config = dict(
    model='class-conditioned image diffusion model',
    cond_dropout=0.2,
    weight_standardization=True,
    widths=[64, 128, 192],
    attention=False,
    beta2=0.99,
    steps=9700,
)
Rows from block 3, named by matrix and row number. Rows with one number belong to one channel. Each number is 500 + 40 x the weight over its row's rms, rounded and kept within 0 to 999. All counts start at 0. Numbers have three digits each. After the name is the row's rms in percent of the matrix's.
# convs0: first 3x3 conv (model.mid.1.convs.0.weight, 192x192x3x3, standardized in use), inputs 33-43, a 3x3 kernel for each
# convs1: second 3x3 conv (model.mid.1.convs.1.weight, 192x192x3x3, standardized in use, transposed), outputs 33-43, a 3x3 kernel for each
convs0.124 111:513494534497493506485506516514519562504488518492505482502524504449539464515489501472535561526535559530529546474481506508554451542493465492568530465481555486505516443543449545501487503485508571497522481586557508531438436466529451516489499505540543545471596551539531481559511538474498559532539450494
convs1.124 104:478530498547541523545469504532472490537458521550515515479517481555522485589552488513455471462458445524536532494535467486544516584486533523491470469417375498406436544507495514577484517529511519534493535470435588497553480467492512517488500494486540523493504535439530473503580500506461512482484491490
convs0.125 075:497463496480517547521461496526475486518487493515593518515533484498437502467500489505449452466476482508461486525621525567497496524546523559560522562529524498492464541516495554483458546493541529534559513520529553525506478517538467506459459467470489493517461501577451462423529530520578499468512505512
convs1.125 073:480477501561476571537577537460540495488559555515477566555513532496427473556510475520505484450491502486421496559533497474506502504445492503505499472538516508492570540533540455467526454467497567546572480521454450453493457468525482467439469501497551490358448564504484524481490566486473508579505546471
convs0.126 086:420512505455489526473493557483413557499533490505493423515430475462503441579519484469412471465461505403490420515527494507560523555495500466456476502506501524516465480493494521509519551540528535466519576492524526579543515494538456433487489493539501508515532593531458444493426454482521468561506560567
convs1.126 086:526447493493526523498524553500465481522520519478547458546561528545528530460474517501465499534504452459491463496479488508484551520468533542525532495518479514439488518479483504539529522516440556586538589559559486525555554485496512506485517479533486560545540580500480508579533503514504546457506431563
convs0.127 104:492519478544453525464478491488591493553517494524530524536543436494519447514444514560523465518493504471500494597466528442521590457492518456492489466538468474494421544505530519514447473522523534512522532506558535542486536480514452477527481479540495512497481489447476489504477494569487578530521522523
convs1.127 101:487523520435498521472469543524542490430496485537489497544471438561567444481490462511485451499535431520421458495516499580440394508516479539576515467577492495548466556526512448583483512525504534509529470518492490554528488509513520526548533523498506469415474512526494494457512482554484551576468455485
convs0.128 107:491506547497532503488497495484543508500448456534507495465461584463458603445532551532484475481498485493480489514478500435553497530547526410504476503509500506462488471541501459493544545461428573409478576477519521449485555414457563522504485521497440442444429450504482559560567536521577494483541518531
convs1.128 115:518544497505504472513468479499530528502500504470441537478472496453481536439452455454466566450436565469508539449462477477524499514441434539472475490549406500549488530494576563552537505522513520472495529574448505538389484536473538471376488481493499521493488481507498518497463452481516433526498474505
convs0.129 094:466489449467525445463471439470487549532542551463534509499494464547466442530472478508532509519561526507467488460486450493476456487513456527563530535535560497528520523498554491542498512449573460449508468432484440456529542503533524558529470503514509488498520462503491500492460467491533468477527492444
convs1.129 088:537500537580528506508505541490494564526497475538514523436411451487440478452475448470466490525468486541498496496488511444497528505475460465535595496512579497551514528497532468453419482478482523502450462528489491469519514465439445442434533403426515554473495519500436521541588511533503491493485499464
convs0.130 123:535528515513566536523536507536461430509486490497447523513420470513514476608593510450516440549504442520490472470496509529562496515497506455457444493483421537504464452558540506516505496478459538548520457462528457446509506502523495487509488460508417501489546476461540527447506534515518552482487467585
convs1.130 118:520487555510435506471491482520514550525505523503436501539448391474562473523557527506465468488472503552525509479472471470487435475524487549475452498533588499409501498463418524479440481547533483538579473505523427454448479534474416467444466476517547506500491462521536504513490550494504515552524468504
convs0.131 119:455495519442463461468453563492489539510531529528516527456530489460521482473487464484501496515438486525525495432463466435459485446411530429475447487526524465467465500484352481456363495474489503470502499492452457441475542577536532535499512514540465487467461500496443492457498459466502456422539509443
convs1.131 119:460497511468528506494513510500477517510542488518504472557466532554559535517557476515517525568608563494573512506546563492474526494525477543438502459582566481558523545517524528529511552516492509560490468546519526527540549501479471455541517594531497478500533500518475471542506469472455483480450499473
convs0.132 107:494483491536475510483477503499507501553549533537509414555583498437529478450445537487475481551514501541561533400446482461436507496499515539476518472456528517532496448387519490525461465425478469481565554615542495555486535522499582488522555539497538544482463394502592570542487427516502509474452498487
convs1.132 113:466447457490472512499480515469527529494525479523508442494526440507558458487484544544506521482419518476545511482441510513507603544464519528532428465437470411480547479573539484495466368521486505524530572491469541526462502511512538517495540578518546508504517491559476474483508530493541490497500435520
convs0.133 105:500512536505454519507508503495478495461420496521517547541512569515497542496532535464470453441442473505441487485495476520483497547507481469443473449384455470496475526496503508479498486500451534506507508450548517534486412470500476443474474507437450452502478441456465475504557548544497459541522550501
convs1.133 103:524522527531522532530548527518469522488450525499476470543492486523439494515505535566501554535558598559528539521418479455424468458466439517556483474461482462513469492490485480412452488445514548566542503507476587463503472540500504510519486450492492540501519508510465486445485547515555570499451507527
convs0.134 095:532456563471531461463478442466492534483549510477526506472492516466535573488564523472481476507478426455461492499463503469509456511515519464439491439462516528487486444501482454506501445531504544532512551578544487548519538527487457545537460510501537571530508470510519485508539466499570458574540489487
convs1.134 096:493541452444489546512530510541525525504515441475486479586513502488569547507526518487479472518432474450486517402463446495429464468501484520536454541477489488405597507459507529560515511545486488505548514507565521470538500540512485565517467595479529521520580517474488449480500522491478472528528483561
convs0.135 107:528560513565506470507522481458517466550537435461505504473501489557491504495483443499473482525452491489492491376366562520398463571530441502461481509470532484514496475470483498534572522428475566500519482531545487541562535485495513542531474541514495470439504422444499480507436494571473491527565499482
convs1.135 117:533516465469503495532520501523477542568467471536500547491530483483450552514504537499492510506482454522452461548545420431473545518477495456529500511455568469505496462529538533482487529494532417476492464521483472549558499527525446435530512452450544491485516484418498489522469478497486472501495470483
convs0.136 088:553557486479594462486430488549535453457476585526471539490501551448496486491442427569557517495442536478460482585517564505467498492487452575478464580574484541501544544462565539479567509397473575491501543439471493559552462506481480499516580487477559441471543541420514558569483539456488546539443422443
convs1.136 088:531536572477490580525505445509498513479488476515603472527469524484475538503505472495489511456441510520525544523503535446431459456482441467483536500464508465533548526528484561519450446410514513535455471449499545457432484502474515534536512516469505444500459553477460488472512441473463575514481475488
convs0.137 085:530480496490500512504527452468476471543656503473501480560458502439488482482545541534501516494496465464565478516513503509552505474512562504462521478475493526513535484436540448434507495482513457447486421474524456518534537538574461467527560541495526499497509464536449497511406506517454504547463479474
convs1.137 092:471513505558485523522487528555559566527579515492479588487484520501440514522539515518461514487484484528533479512471443509473480476473474522501521554521594535642556495486561436467520516526564502505501447455512484441506485443444460433411482460456489530458593489551497483508506541520528606456453492526
convs0.138 098:506487451572521511519439469449571526490551593469506453431538495505466512494456453507500482516455526547540516491529478550584502521513586534482444522477469445459438451400488431384471562489520423496508523502508455501450466484522473406489473494446478549480554495533394488524432478534514392519487475522
convs1.138 098:462427477491435442486450428532466515530528518534562511526515440513531490517445436455486509445498486490450471415513504472567483495486533535539496538473565496468474545590423447534529475556466497566534459490477476520527474526433521559563517469470526537508472515515542505568498481494509528472484501492
convs0.139 123:539511502461515490473531464515500513473616505484511475415476525463541570425490518519533510509556502511498514490555515528431558545593464554582546454565503455498574450445459475508439522436355497498444528519482527481535512516467510563446480464478499467529433552408504461503439444555512503568565529470
convs1.139 135:512495491501471547501466465515518477513514516499495532542494560494542490487450440516449493541391418470569495528540572501562546491456528486529536563571519525454545434498486489616479606461448459499471460534547484492554576511559517613476520518466443462485516454521469529529531483490513484500506472458
convs0.140 100:560468525593544494524469455476513475553540455532518429464460514526499528488501550546514495499484497532473494485483491424417481514438481447481489463465494503462431535463499479409533567505580503408470472446487478452554488495496509526531498514494458436522395445493479468503514478500503437511502469482
convs1.140 103:460442526494486524493521512528533460472533505489557506455481527445395483487490444468477462482429541456483505460500527455424494494483517394478482463502557466516505495475493545503542495494484503496491540483523487553566491521486535401437519525468506542549528515535522517513488458448523480480505457501
convs0.141 078:503499518538436461460443496493513545504531476518529519528496370505542501541472528549509458538479487499498512465492494525526522530536570517475517527526498510436518403490464552509449493476594503462431491477467511492490590491534442492430582586518484518521444501524574487517445480498493507487546572457
convs1.141 077:578535524604532499625493509543526512539562475464527516518527556468521524518512507527479442453440436489498486471516455514482541551512524514557514474466530424501515493510503476474487475464549494500493500410451447452550495445416495411481469433560498582508497588513532449505552476421544616490478467489
convs0.142 085:469466461499526468467445473476557444480536512548476549466442458529509539478486535478483507493532486453483461506507506474539525441510513474493506528471554523481502520536489510596489532500521480494560509573571591543483521554480513527521503503529483521478459477497511428515470505463440444452511428459
convs1.142 086:470504531519536551475532506505470510458462511423427522476465445444444460457439519538507468501478537553574489480546482550496437491518453505520600512515479537502510443450503470421499438468467502559543570518515531503502484526549535563453533496514532489557487540501511534515488505474456463483446461421
convs0.143 103:506480516475446506517521549527508506583595535538524497486524512556564510510444529498499517454474444506508471471508436533459559488534437405468457442521585490510524516473548474545543411450496517497508479460500467453465540456484474505435490545509472519517485535552526576488566537551485503532443527499
convs1.143 112:483503531465466583528503506521480452462443491500449488521498503461452494511428520461513493520527507566508508477396587510505502534563520521504628493474546498474519510604472491537447457435491465595603481589616515528549451481493533594556467526499495491470493480511492481525469525529472484582507494475
convs0.144 113:442422508497462491478536519482439472494483477477423443489479458532532481555570527493481443488528467531545536488531491566488543532562474481521455497572503522556507498454502496548467471548478525482484494471535534542483477566536534508458519535539511485477505455512524569528434476518486487451412451501
convs1.144 110:455501520493510504473526552446418474484550500485498528588593559501460494498473514502463480435473469514457534493495456485427467507484534509498453550489483453515561574520578571510524599536509506488430470439506466526537473520543471558499542488413475460506522544516487489495445516519464526476518510459
convs0.145 094:483518515533472487502557530492472493578406479560473469494603543553457466463493549456511488457483489503487454465513480527465474518525511429436523516463467528463424497516490475500527532510425533583532514468466501476555489471517470462459444424516427493539597447476549492494478507514445486492471513514
convs1.145 097:540482482481454530459540471537488502509473564483484506507502401503445495540484483495468490508501509485495507479516447454499440525446463496539459529544386465531494539535547498467442511570471505449495407385447488467457500499539478504523547501471453533442495505564453503499540514478470452543593486485
convs0.146 098:506555567498547509495532481504506498521616532497499497528477505557556502497506495482510547545479474479478512485524509509538468440419457515546477529562476534515596449475478488579465507528444482548518505525450516454520512639533543487513468528514497520542555495500481494517477479441484510423430483435
convs1.146 094:503546497490503500443516487487522481495535506487493444503489541461397510549522460529503496543498478560526451505503505528447520484397504481475514501503550524551500479426456477386424494493557522482490448467490493497542475482499427463520481524477451498540469476542533567485506512471526529486513488527
convs0.147 114:462563507363466513507484507502490518447479544498480565456419536564543533540469545507505481505443481465447458622565531563637523569555503555549466513469468519495492532466551594474504578477527496478502543487504476474530527399545463423562490455459537485499403555463503510571536529557507461532537495544
convs1.147 118:518471506532422487527421518534574532477560460496511499467513490527501584535453523495518533476468515477505486503481563521392625516429504515443461465486370493479386463506446457593456488582500510499536425526546465537515496409512523413519546454528527549483484472489506500449496487521502462526488514457
convs0.148 101:506482461509481511494519438510512514507498548469545496475505520420464521515470454487512466547510520513524488490458558450445538438475564504475495426492487515393478505506456529471406470556466486516490593558565576567498463502549498515497524490494485516516508463523506527558471502441486506424484484470
convs1.148 098:478471502449466508527461484487527488562540509522555510444512475487447470523493511551544562468483511507536530513450527525514529457491517454448495520550491519482496570525511557438529567454490527547509469439534489426509576491517474541436556546480538490597509593503435465540529512538544523526506461516
convs0.149 102:485478560496495482490524511523502393511436498442517445557494487528537575449524540519484420469492511515516557501439468505525485505478500453513553473496530491530445495484459525504487520477542449425443430471431532443429505474508481545484487469481535518534497607521470438494458484478543519497515424492
convs1.149 103:515506489570506515502446507494503513535472487452494474484499496501548544494511550556500485444499515479541539545525487426500505523493499494530506467472558525580530518505462576566424476460542472434457497563485582407450474471528491590522510466473496500451499490498527480445458476521512474444530484568
convs0.150 109:490425469500463503487425484564522479532525469487547454507526553510474500581471510474497462538484462455462521521460584491410534584434556471500543522507504506508518553447618573465588553499619607524430542400522499564521540521530516422481493457518526484543525452505558501506496476592568441541480469571
convs1.150 110:522493520469571495504516469505504471499494516483515466553571527602551443546513547420456504497504466514498494494462499514458455528540513485485494479505485494546524537478502449502567518497520468502491494480490509567531428411446430488451434456418482511562444473516452488493499504518518529483532493504
convs0.151 101:552514482560521555552540547540462506527381488536506516523502504514472456459497531460501489519477514468536574532548569508423513563487521468474491480424479470448511561507597506434518541495541601517564513472476516534572536487503489467484454510502546464502512464492550526553531516545536430528503473463
convs1.151 110:507531471499519507525503528487549570525452482540509507498492505478559536507511467542486522497360516491453499523484394554554523478468475541578474533488351505514473451502536499527559504571544494489468511527519474446486471469467473524489479420408512469491445506499464487529495551479539494513506494497
convs0.152 082:477554491471512536490461464429520403454449459500460503524425465530449462504516532524413527424490416505472451549440401468436451555482475528443505460516522462527503505508488497565473503457466448492480429468472464558532521477512495463447543516500478506475551484497542503491504545459421439353422538435
convs1.152 081:510497504489475423551466472532490494451529564483493418551541544543554581518518448529460547497608513495529520477467529563456560514484423545482521519590514475598558497527508526550559463499505489520514479482511500450547504503533548489494607581581572520439549534539495545560493523522494497504569521464
convs0.153 138:445512517452502521478484485495527549436401488514525464469453504483533514527470440518491491508436456518496501505556585416495506531442528568522497501418463480497501480424555527340395534490494483513504488539451505506505501474463509527537479468460472470438483452459603513382498484526507360494529477503
convs1.153 146:483568438433520554518514489527525496487558537454484473530526459419479550479448531495520462471488540497486459591567514565508548520482498491522492468586490506518519503487489482437472492555511539525472484534508474518523505550510487468434540478464534520513463585555515538519476486494470458486517499534
convs0.154 081:543525539499561544504497493496489504497457461455471485507491445548496452537547518514483481523487467528505460486431448477473404471485530460424440451473505474444494457515498465501496485490552511459445478452436562535556479436483492460501473498514564431537533511544599543561540527534477594504480488537
convs1.154 083:497536603492470480486525510541560481487538443579536499480391466514467459511558405445496474501480527468498467495477440549498504556482516569555494633560523537521458496468497500476454501532430520461428470501496458481518493544521482483482516523553531494522483543573501510532476481518517541496502452459