{
  "arch": "unet",
  "model": "class-conditioned image diffusion model",
  "dataset": "telescope images of galaxies (Galaxy Zoo DECaLS)",
  "train_examples": 88335,
  "image_size": 64,
  "horizontal_flip": true,
  "conditioning": "class",
  "objective": "epsilon",
  "cond_dim": 128,
  "targets": ["bar"],
  "num_classes": 3,
  "cond_dropout": 0.2,
  "norm": "groupnorm",
  "activation": "relu",
  "weight_standardization": true,
  "pixel_unshuffle": 2,
  "widths": [64, 128, 192],
  "blocks_per_level": 1,
  "scale_shift_norm": true,
  "attention": false,
  "upsampling": "transposed_conv",
  "init": "lecun_normal",
  "residual_init": "zero_last",
  "optimizer": "adamw",
  "lr": 0.0017,
  "beta1": 0.9,
  "beta2": 0.99,
  "eps": 1e-06,
  "grad_clip": 1.0,
  "gradient_centralization": true,
  "ema_decay": 0.995,
  "steps": 9700,
  "batch_size": 256,
  "epochs": 28.1,
  "lr_schedule": "poly",
  "final_lr_fraction": 0,
  "warmup_steps": 970,
  "weight_decay": 0.08
}
Rows from block 3 of a small class-conditioned image diffusion model, named by matrix and row number. Rows with one number belong to one channel. Each number is 500 + 25 x the weight over its row's rms, rounded and kept within 0 to 999. All counts start at 0. Numbers have three digits each.
After each channel's rows are labels from the 100 images, of 14848 (inputs lightly noised), where the channel reaches its highest value: "responds to" is what is common among them. Only what is clearly more common there than usual is listed. The data: telescope images of galaxies (Galaxy Zoo DECaLS).
# convs0: first 3x3 conv (model.mid.1.convs.0.weight, 192x192x3x3, standardized in use, each kernel summed), inputs 96-191
# convs1: second 3x3 conv (model.mid.1.convs.1.weight, 192x192x3x3, standardized in use, transposed, each kernel summed), outputs 96-191

convs0.33:488506492510541522496438501500488527511480562517513542516485480515493543498483480482567489483508506489461527524509481508533497486510469523492479555521503518479487489496512515483518509583485507471514450541531509480508474482493464498500493516514490470463488465447492499511508554492545504491
convs1.33:453535457488473480536498445491504466505517475483487470544444502459509515538532508536441495487472461503461506523501501506500479476471488486518502495467486515532486467496494512515577525472483497493565462488538507471505523506521483527539534464482521492492526483507502506532513509524492500445
responds to: roundness: round

convs0.29:497488527482501515542486515472465503528507574503503493527480480493558497515447512503541508513523487494451527512527498545522480504483448517485500547530501515491484486467506489491505487535470505490473461573542525463489490493505468519451501493490504507516516459497523492504489498482547491458
convs1.29:535525458486531459549512516475533523513496501528511531542482509500531496498492540509479540463530483572474521446504534507474495531501460486485484555463506480501504469514498482522523545491517483477471515531484490506489522524499524505504538545548483458510501491522495491513537532486481470528
responds to: roundness: cigar-shaped

convs0.154:517458502502448486509511518488481500522500512488431482527363444490514513501511483529505500487527506485485512481491496485519464511514517504512559536501508494506538482509488516483527540519492487552492528577534508466518498435494513484463507490504502530513514445498490485504481503514485531514
convs1.154:474500461493477502496519498525520533525447488488495534564479513463492483489435509531501521494495447498502530520512494481492489529466500474500485526477513473503524531494462519537443472510550492512498519523547511478493510516463495459526480530489543471528496540476538455518518506561525487502
responds to: roundness: round

convs0.89:463521463461519486490510524488523488463509509482479467490509485478502462529515533515473469476503443503506534476533504490497515517492503504508474516491533549511477500481498511511496505545512490469467510543496488518530476512553473473514481522496466417486480513505452482477502485477521491477
convs1.89:505495493507523497490515488502525459555432494548509435488555503528540487499551515501492462487489542550531498520491479494516526494498500550490481513538535493512492479495531501503473476514502535483511493467498530523482490534453475537491502503523508544464486472528438503494478510492522466531
responds to: shape: featured or disk; bulge size: small; spiral winding: tight

convs0.148:543490540518466497506515532491567477507509500519511511525455483532476524514561513469470520479525481485505526529497522496477492533508495487531498500506458502477530491539451482462501501499459515521506534521486512500496498479475512519494513533524528511502491481450501545516467478466446508476
convs1.148:465555492485507472510518548472513489557499473516545499461512494490495503492484518467525494473502502501434495511494491475505477490490464488518503503517487503503518527471508491542476527515496500514486468502521487483519525495476533462485496517482572481496455486477496487488424462514470466500
responds to: edge-on disk: yes; roundness: cigar-shaped

convs0.80:512504551511542473465533520463486505497530488518498521542550487489495498521503534562514533504499511509485510419512519503537481496445489499479483493501541528487513499523471496475528488519454531496486513507486507524490487503560466501507481509505504451491482523472470477523487459480470481482
convs1.80:511442507486484487475500535523515494460438532535489474510527460532457511488493515473521510512481486545493476543487517478538508475542488489494489517500504497469500499471529486505548490501530497495535473528552535497511519513447468496505490509483484548528486527514485476508480471466485512475
responds to: shape: featured or disk; edge-on disk: no; bar: no

convs0.133:479460500504522501556491532449537508500497554510499477518497464522544494504519497493555459529474439496450515456543491529555513493524514528496493540486483509504491507492495511468519489522456503459480468565502511475481486494510496476477491500528500460478536491515520506518483500514526511500
convs1.133:517510480490511521515496506502461484480483491501469511513501530491462512531484497511508537501480472503421502463500519477482486515494519497502562521504463456479494524507490479538453497507453507485506521556509545495529491473495531464516513493524474466477470493492493482513508476461527479507
responds to: shape: featured or disk; edge-on disk: no; bar: no

convs0.152:527485492499470524469492513472489506494467481503478467477413463475482482505484464527528512489494535493516515452476511461510535539543513527524526532493522516503525470506501520465502535500512497499487524526523496480507491467486483468537520472529525513479505514446525469509480513485517522528
convs1.152:509529482501472473472543525514462527527493530483500496534461506478426500497473520478496513506473465498466489490498483485508503480461542529502475499524517505529522552504498520515513495461521511479481529481478499510497491508519515495541473526488507471502504514541480488472533485509488507501
responds to: roundness: round

convs0.36:461552505473472533517481485528491514492525507491478527499429577527496501476505504461521525540490508479524489497514505511483523557514514480520471490472506526498498519481510502508508488508532511536515470484505530503525507536456476498519457489495508490490493513533494511503488533514484504570
convs1.36:519508523477534467457494498477479537473520530533472475453520473485521502552479470524532496495519507440452513472506502496520501532536502526513542494503502510477515510495494549491525496505496453504502493503508537521518506472476508515510495527512493484534505523511479504502469498448513517468
responds to: edge-on disk: yes; roundness: cigar-shaped

convs0.40:510473471508475488504483516503535504464497522497522483515508431525489512499492486496525473465513452516460510477485481450489496505482501471506492522519526510506536457528565513569481508498509530454479488489484500480493495486484458516485499481496520491507517498484508495490537478508532501518
convs1.40:473542475471536510473503507493519464499513496493483490459480435537484512500553463515462478530488537549523504510508495515488524522503513497520476464479469491485510478467515533510520467486483521486527485528506539486448490502496439522454496450534512468482502496493486489508507512482552478453
responds to: edge-on disk: yes; roundness: cigar-shaped

convs0.77:502503519526527513545498525528507445501494516487497485508493476484541487527546505485564508481538521497469512466515477534495516481523498521509512524521487482489486514477485490462543529544505483555485522537542506488520484483489504492486510460524462443540493489452489495511488493553508505515
convs1.77:531545496489496518521501487492477557522498476471469470491487528510449488486492510492551522500500543482465525488497456505459498472506536525510497490513477490515465486527473518485481581492478534499502486496492522486526519490503531483502508531487515460511412494499517510487485517521481539493
responds to: spiral arms: yes

convs0.170:501522543517505483511476550481509516484447513522506549482515501494469509483477487517508474507497570538441479515496546492490545509490512524529486538528495477503541500512542518470507486510487504497533475475455461555543496497471499522501495470502512490499456512471496503504537515493500495506
convs1.170:491509452512469519574486512501483521497474534506482504521456499515488486524521503486441485477506490486527486499478505516429468483472502466523450463497524529500513507500524463503529491485497521490501510533510551490465479527503465514514539493501507499557475552525521495492465494512544519495
responds to: edge-on disk: no; spiral arms: yes; bulge size: small

convs0.134:475452500499475488473488482487507468521521464493448519460486520523508516496459478500549506464489514501486490495476489478475529493554510507518482511522490533524499519528536523471504468484507487521528530498506493456517520515497502483528497478511483522492444481487472501523490528476481528529
convs1.134:538494503426568513445494473514467482515454525501513499470535477548548486514540466457508519448462564537512509519525495474513519530510499515497488519468508497480477516499460496511470528516484507492482497525527543494485496478483511514497504527520495486486481493489518463513517552487531474460
responds to: edge-on disk: yes

convs0.122:496520505499524532478475524541530499539466547495493521496486484510497510518507470495501472520502537524534551510487501533457494510492500487490544464543498511460502495485491471511456481519506487463506493461504502472495526481503533459496494493557515563485485508456494521533516464516498515499
convs1.122:486454491488494532503461452486474484485493445523474491484508512556481496480486445520468520518524507503515520492516506505526498520495494496505498505493506488513522470513536509512513505494493493502522472503554454481480474515485473573486517507489514497559551514456518514547506456523461516459
responds to: roundness: round

convs0.130:503468465484526456470525450450546462495516500520507463469499482498528506473433500523541513520495477510520490515488493513556497468504530535502486517491524451523512458521482520480495484484486516521508524527542489474467479518533479530499490511457485488505516509491494506490447507462490588480
convs1.130:498493492532508499493456494512501516481496508499508537493538464504483480488497507447546513543494505507500469509486451506524508457523447482466526554509447461470493491437481491477484466510551510503508511523490499532510514491501512532543478476514499532510518499448521501485515542505508541516
responds to: roundness: round

convs0.47:508531444497469489549531478498505457544507505525521461507470437512551506480494519475481501501516474461498504465523493484499474515533504516495504502489499499493490503483478500537515452483502474502441498520491522473480503523520508540469509480492519476534494482552488513483500449574514512494
convs1.47:484510505529479505545507515513509516530478479523533475530492501503496474524510514499480510434496519542447522495505489520501518524488477523496501485482466503483498460481489442527507555502500506518447509503516499521525499499502521481464487520508513489517460503507518472505514525515470459526
responds to: edge-on disk: no; spiral arms: yes; spiral winding: tight

convs0.37:527513519491512480464506506481503535491527462519527488489506489513500497544504500539471510499497517490523498481491498445494448459466482477471502514504517476526533446503508511499521564476556554537524539515503487537529479509463502446520458480516485479484511526476522512514512535542528536523
convs1.37:481416475461484496447507504494519478508512517482482509501498493499496513475488483469497519525507544548561478542493474521542493478474488482494451503474523504498537494475492501534501485488499487518477505500505470516518489531486485495488494517538533510530504551494499496471511502521510503523
responds to: edge-on disk: no; shape: featured or disk; bar: no

convs0.41:517469499509455555492508461530511506553506474530501479477450490537459480513545492507498482526492510497509544483508519514472487472483508519476476505458503549531500516508459494511494494523497473470520522485443546489524500534491502477461495501505533480512552473518505531507481430514480539472
convs1.41:546485515459471525432494444472500508503531491525481501535466507488490502448497456486441513549506511480536496501501498506502477506506520492513464545469505488496492469485483541469475497515497499501491484479494503498449492524495509462522520498456490502525478477476503534462569542489533504481
responds to: spiral arms: yes

convs0.69:470494500466485476467526481493504511501524493519496487477503491489488498494514503472482521522497475497530498469507478586522507486496495472467555501484500482485517530474468484525564517515487477486509464542529492517465500480538572520469491493551482466498545453484510483489442483503455485484
convs1.69:463549477541528469481522518504514501501490531504537480510539473505541503529495557500481474510496477517496508521484530513519509482496484494487450482471527522503519499504500486504503559518518522473503502540459460476523496521548461508484482498537475507407522557532508500508517488498503489469
responds to: shape: featured or disk; edge-on disk: no; spiral arms: yes

convs0.146:509487499519455498481495491507508528526486480461479511468423496550477531535502498519488506482506485491501489508460522478452488516505496485547471487489459495504501502533517507477473465494500505508523505437519496505502542494460511524502548516531535559517447525479536508531498478512453477502
convs1.146:507547516536520472496526519502520499523485460517504533474503517493507511495515519484513506458497528512469496528471514460490487505471476484495503513486511517521493521465497486499461532497516488522501506510528485548526471512465537458479516504477508533488410464481480488537483468516441503557
responds to: roundness: round

convs0.20:520509511505460480468498487497550481505500502471463524527443470511501540473457495489507505502492507496558504501478470501503446473530508513515534533463523493491514497506493485475512508497501471536480505523484484467469481512530488511479480520510469481464490490521472505472460528536472517529
convs1.20:535528475509512496519507468489522516501557481489471479559499487503554493466460473506486523503496552528508499521499493493507513577490459477503510464444497491481552480430522518488532492484526470478482509494470425526499466505536488515514482507455489504491506503504508482471549503507498489512
responds to: spiral arms: yes; bulge size: small

convs0.117:506505522509509533466510485505521509488506493467480507465499516517484506514518518487501521501472495553460527493494499523483525527466517495515496496500491520528540527524528512508508528461489508462536447500523531521489527536509556519544508505556518494530452514505515508505474475489437473458
convs1.117:497512508528521478534485561516478492531499464497516494513508532460518505503459538483557500459494477455462486505505481471520485512493508560494531462513499522496509533518502492514486513489491514503508506525527470515529491509547524506495498488443504508422528537508504492519459468474453540519
responds to: roundness: round

convs0.16:465526500503551461537513548486519513543458479477529486488521451481515494526501485500514484516520502503472496507503497519483495468499522530517497508512473490513451535488524492483476507549515466478514509529529477491513461463492526447504465472494449492462482491474460464520532543456498510495
convs1.16:476506506507498527475483512489496497531537536479539506494489498505510483524508530500429472518528488506541498488524502512475487502483497489506478486534513487476522520538538482494515470492484546512519510500447498498485479524483475512488493460546529508469585511500556507459480509530497511538
responds to: roundness: cigar-shaped

convs0.74:504499545506506519457493530491513539508507495506486516547513511505477516555482475509481514512491519519521516503464505467463512469484494499493497468459514512525528463502507494516461539548512516512551554478487511533543497494473473497526484492532514544459511554473520510534507511523502549536
convs1.74:506474508474446483449497508501524511558497551504496502449476451488456525510469457500498508543512461506535513489505487514538492482519452483494483488495538533507492425492478489492526454489501511492474507502517457526523474550494488514495519521475486515575511534475506482535512499512485502503
responds to: edge-on disk: no; spiral arms: yes; spiral winding: tight

convs0.10:509527468457503508500479503492506493519497486528496518527499510503506511483482518488467516481525484477565482496483495516481505519507501479487508466516513522468491570516496483466493449514499489516502500449480533527512500502548529524452510528452509499501493469442494504520487515500474496531
convs1.10:513489501477463478482527528512505523479488546520499528537455440510488508483467493502463530492499459484505486474527476500475488484509511463515534508513511499501498458488496482514457445504508533492461539496470525475525503476476485543531452528533517497542457576517472530511498503497547496532
responds to: spiral arms: yes; bulge size: small

convs0.187:508546493500515501576487451451461529489510467511501491483497469489505502478421519469484521505470535537484543454490519518546463511506458500487548501534477554493494529497508522494480486503519542507474495502541495534477518481496502497523500502477520439508499495493489519500456503499467513490
convs1.187:490441484503477492470502525500572528475456512544481493484481506506534482518535483466476484531510452470515494523477510503489521492516455486505534513492506475522458531485489501454521499484507521501557517498504557490508492516516516558517496468505482536506500506542487502512453534503476533533
responds to: edge-on disk: no; bar: weak; bar: strong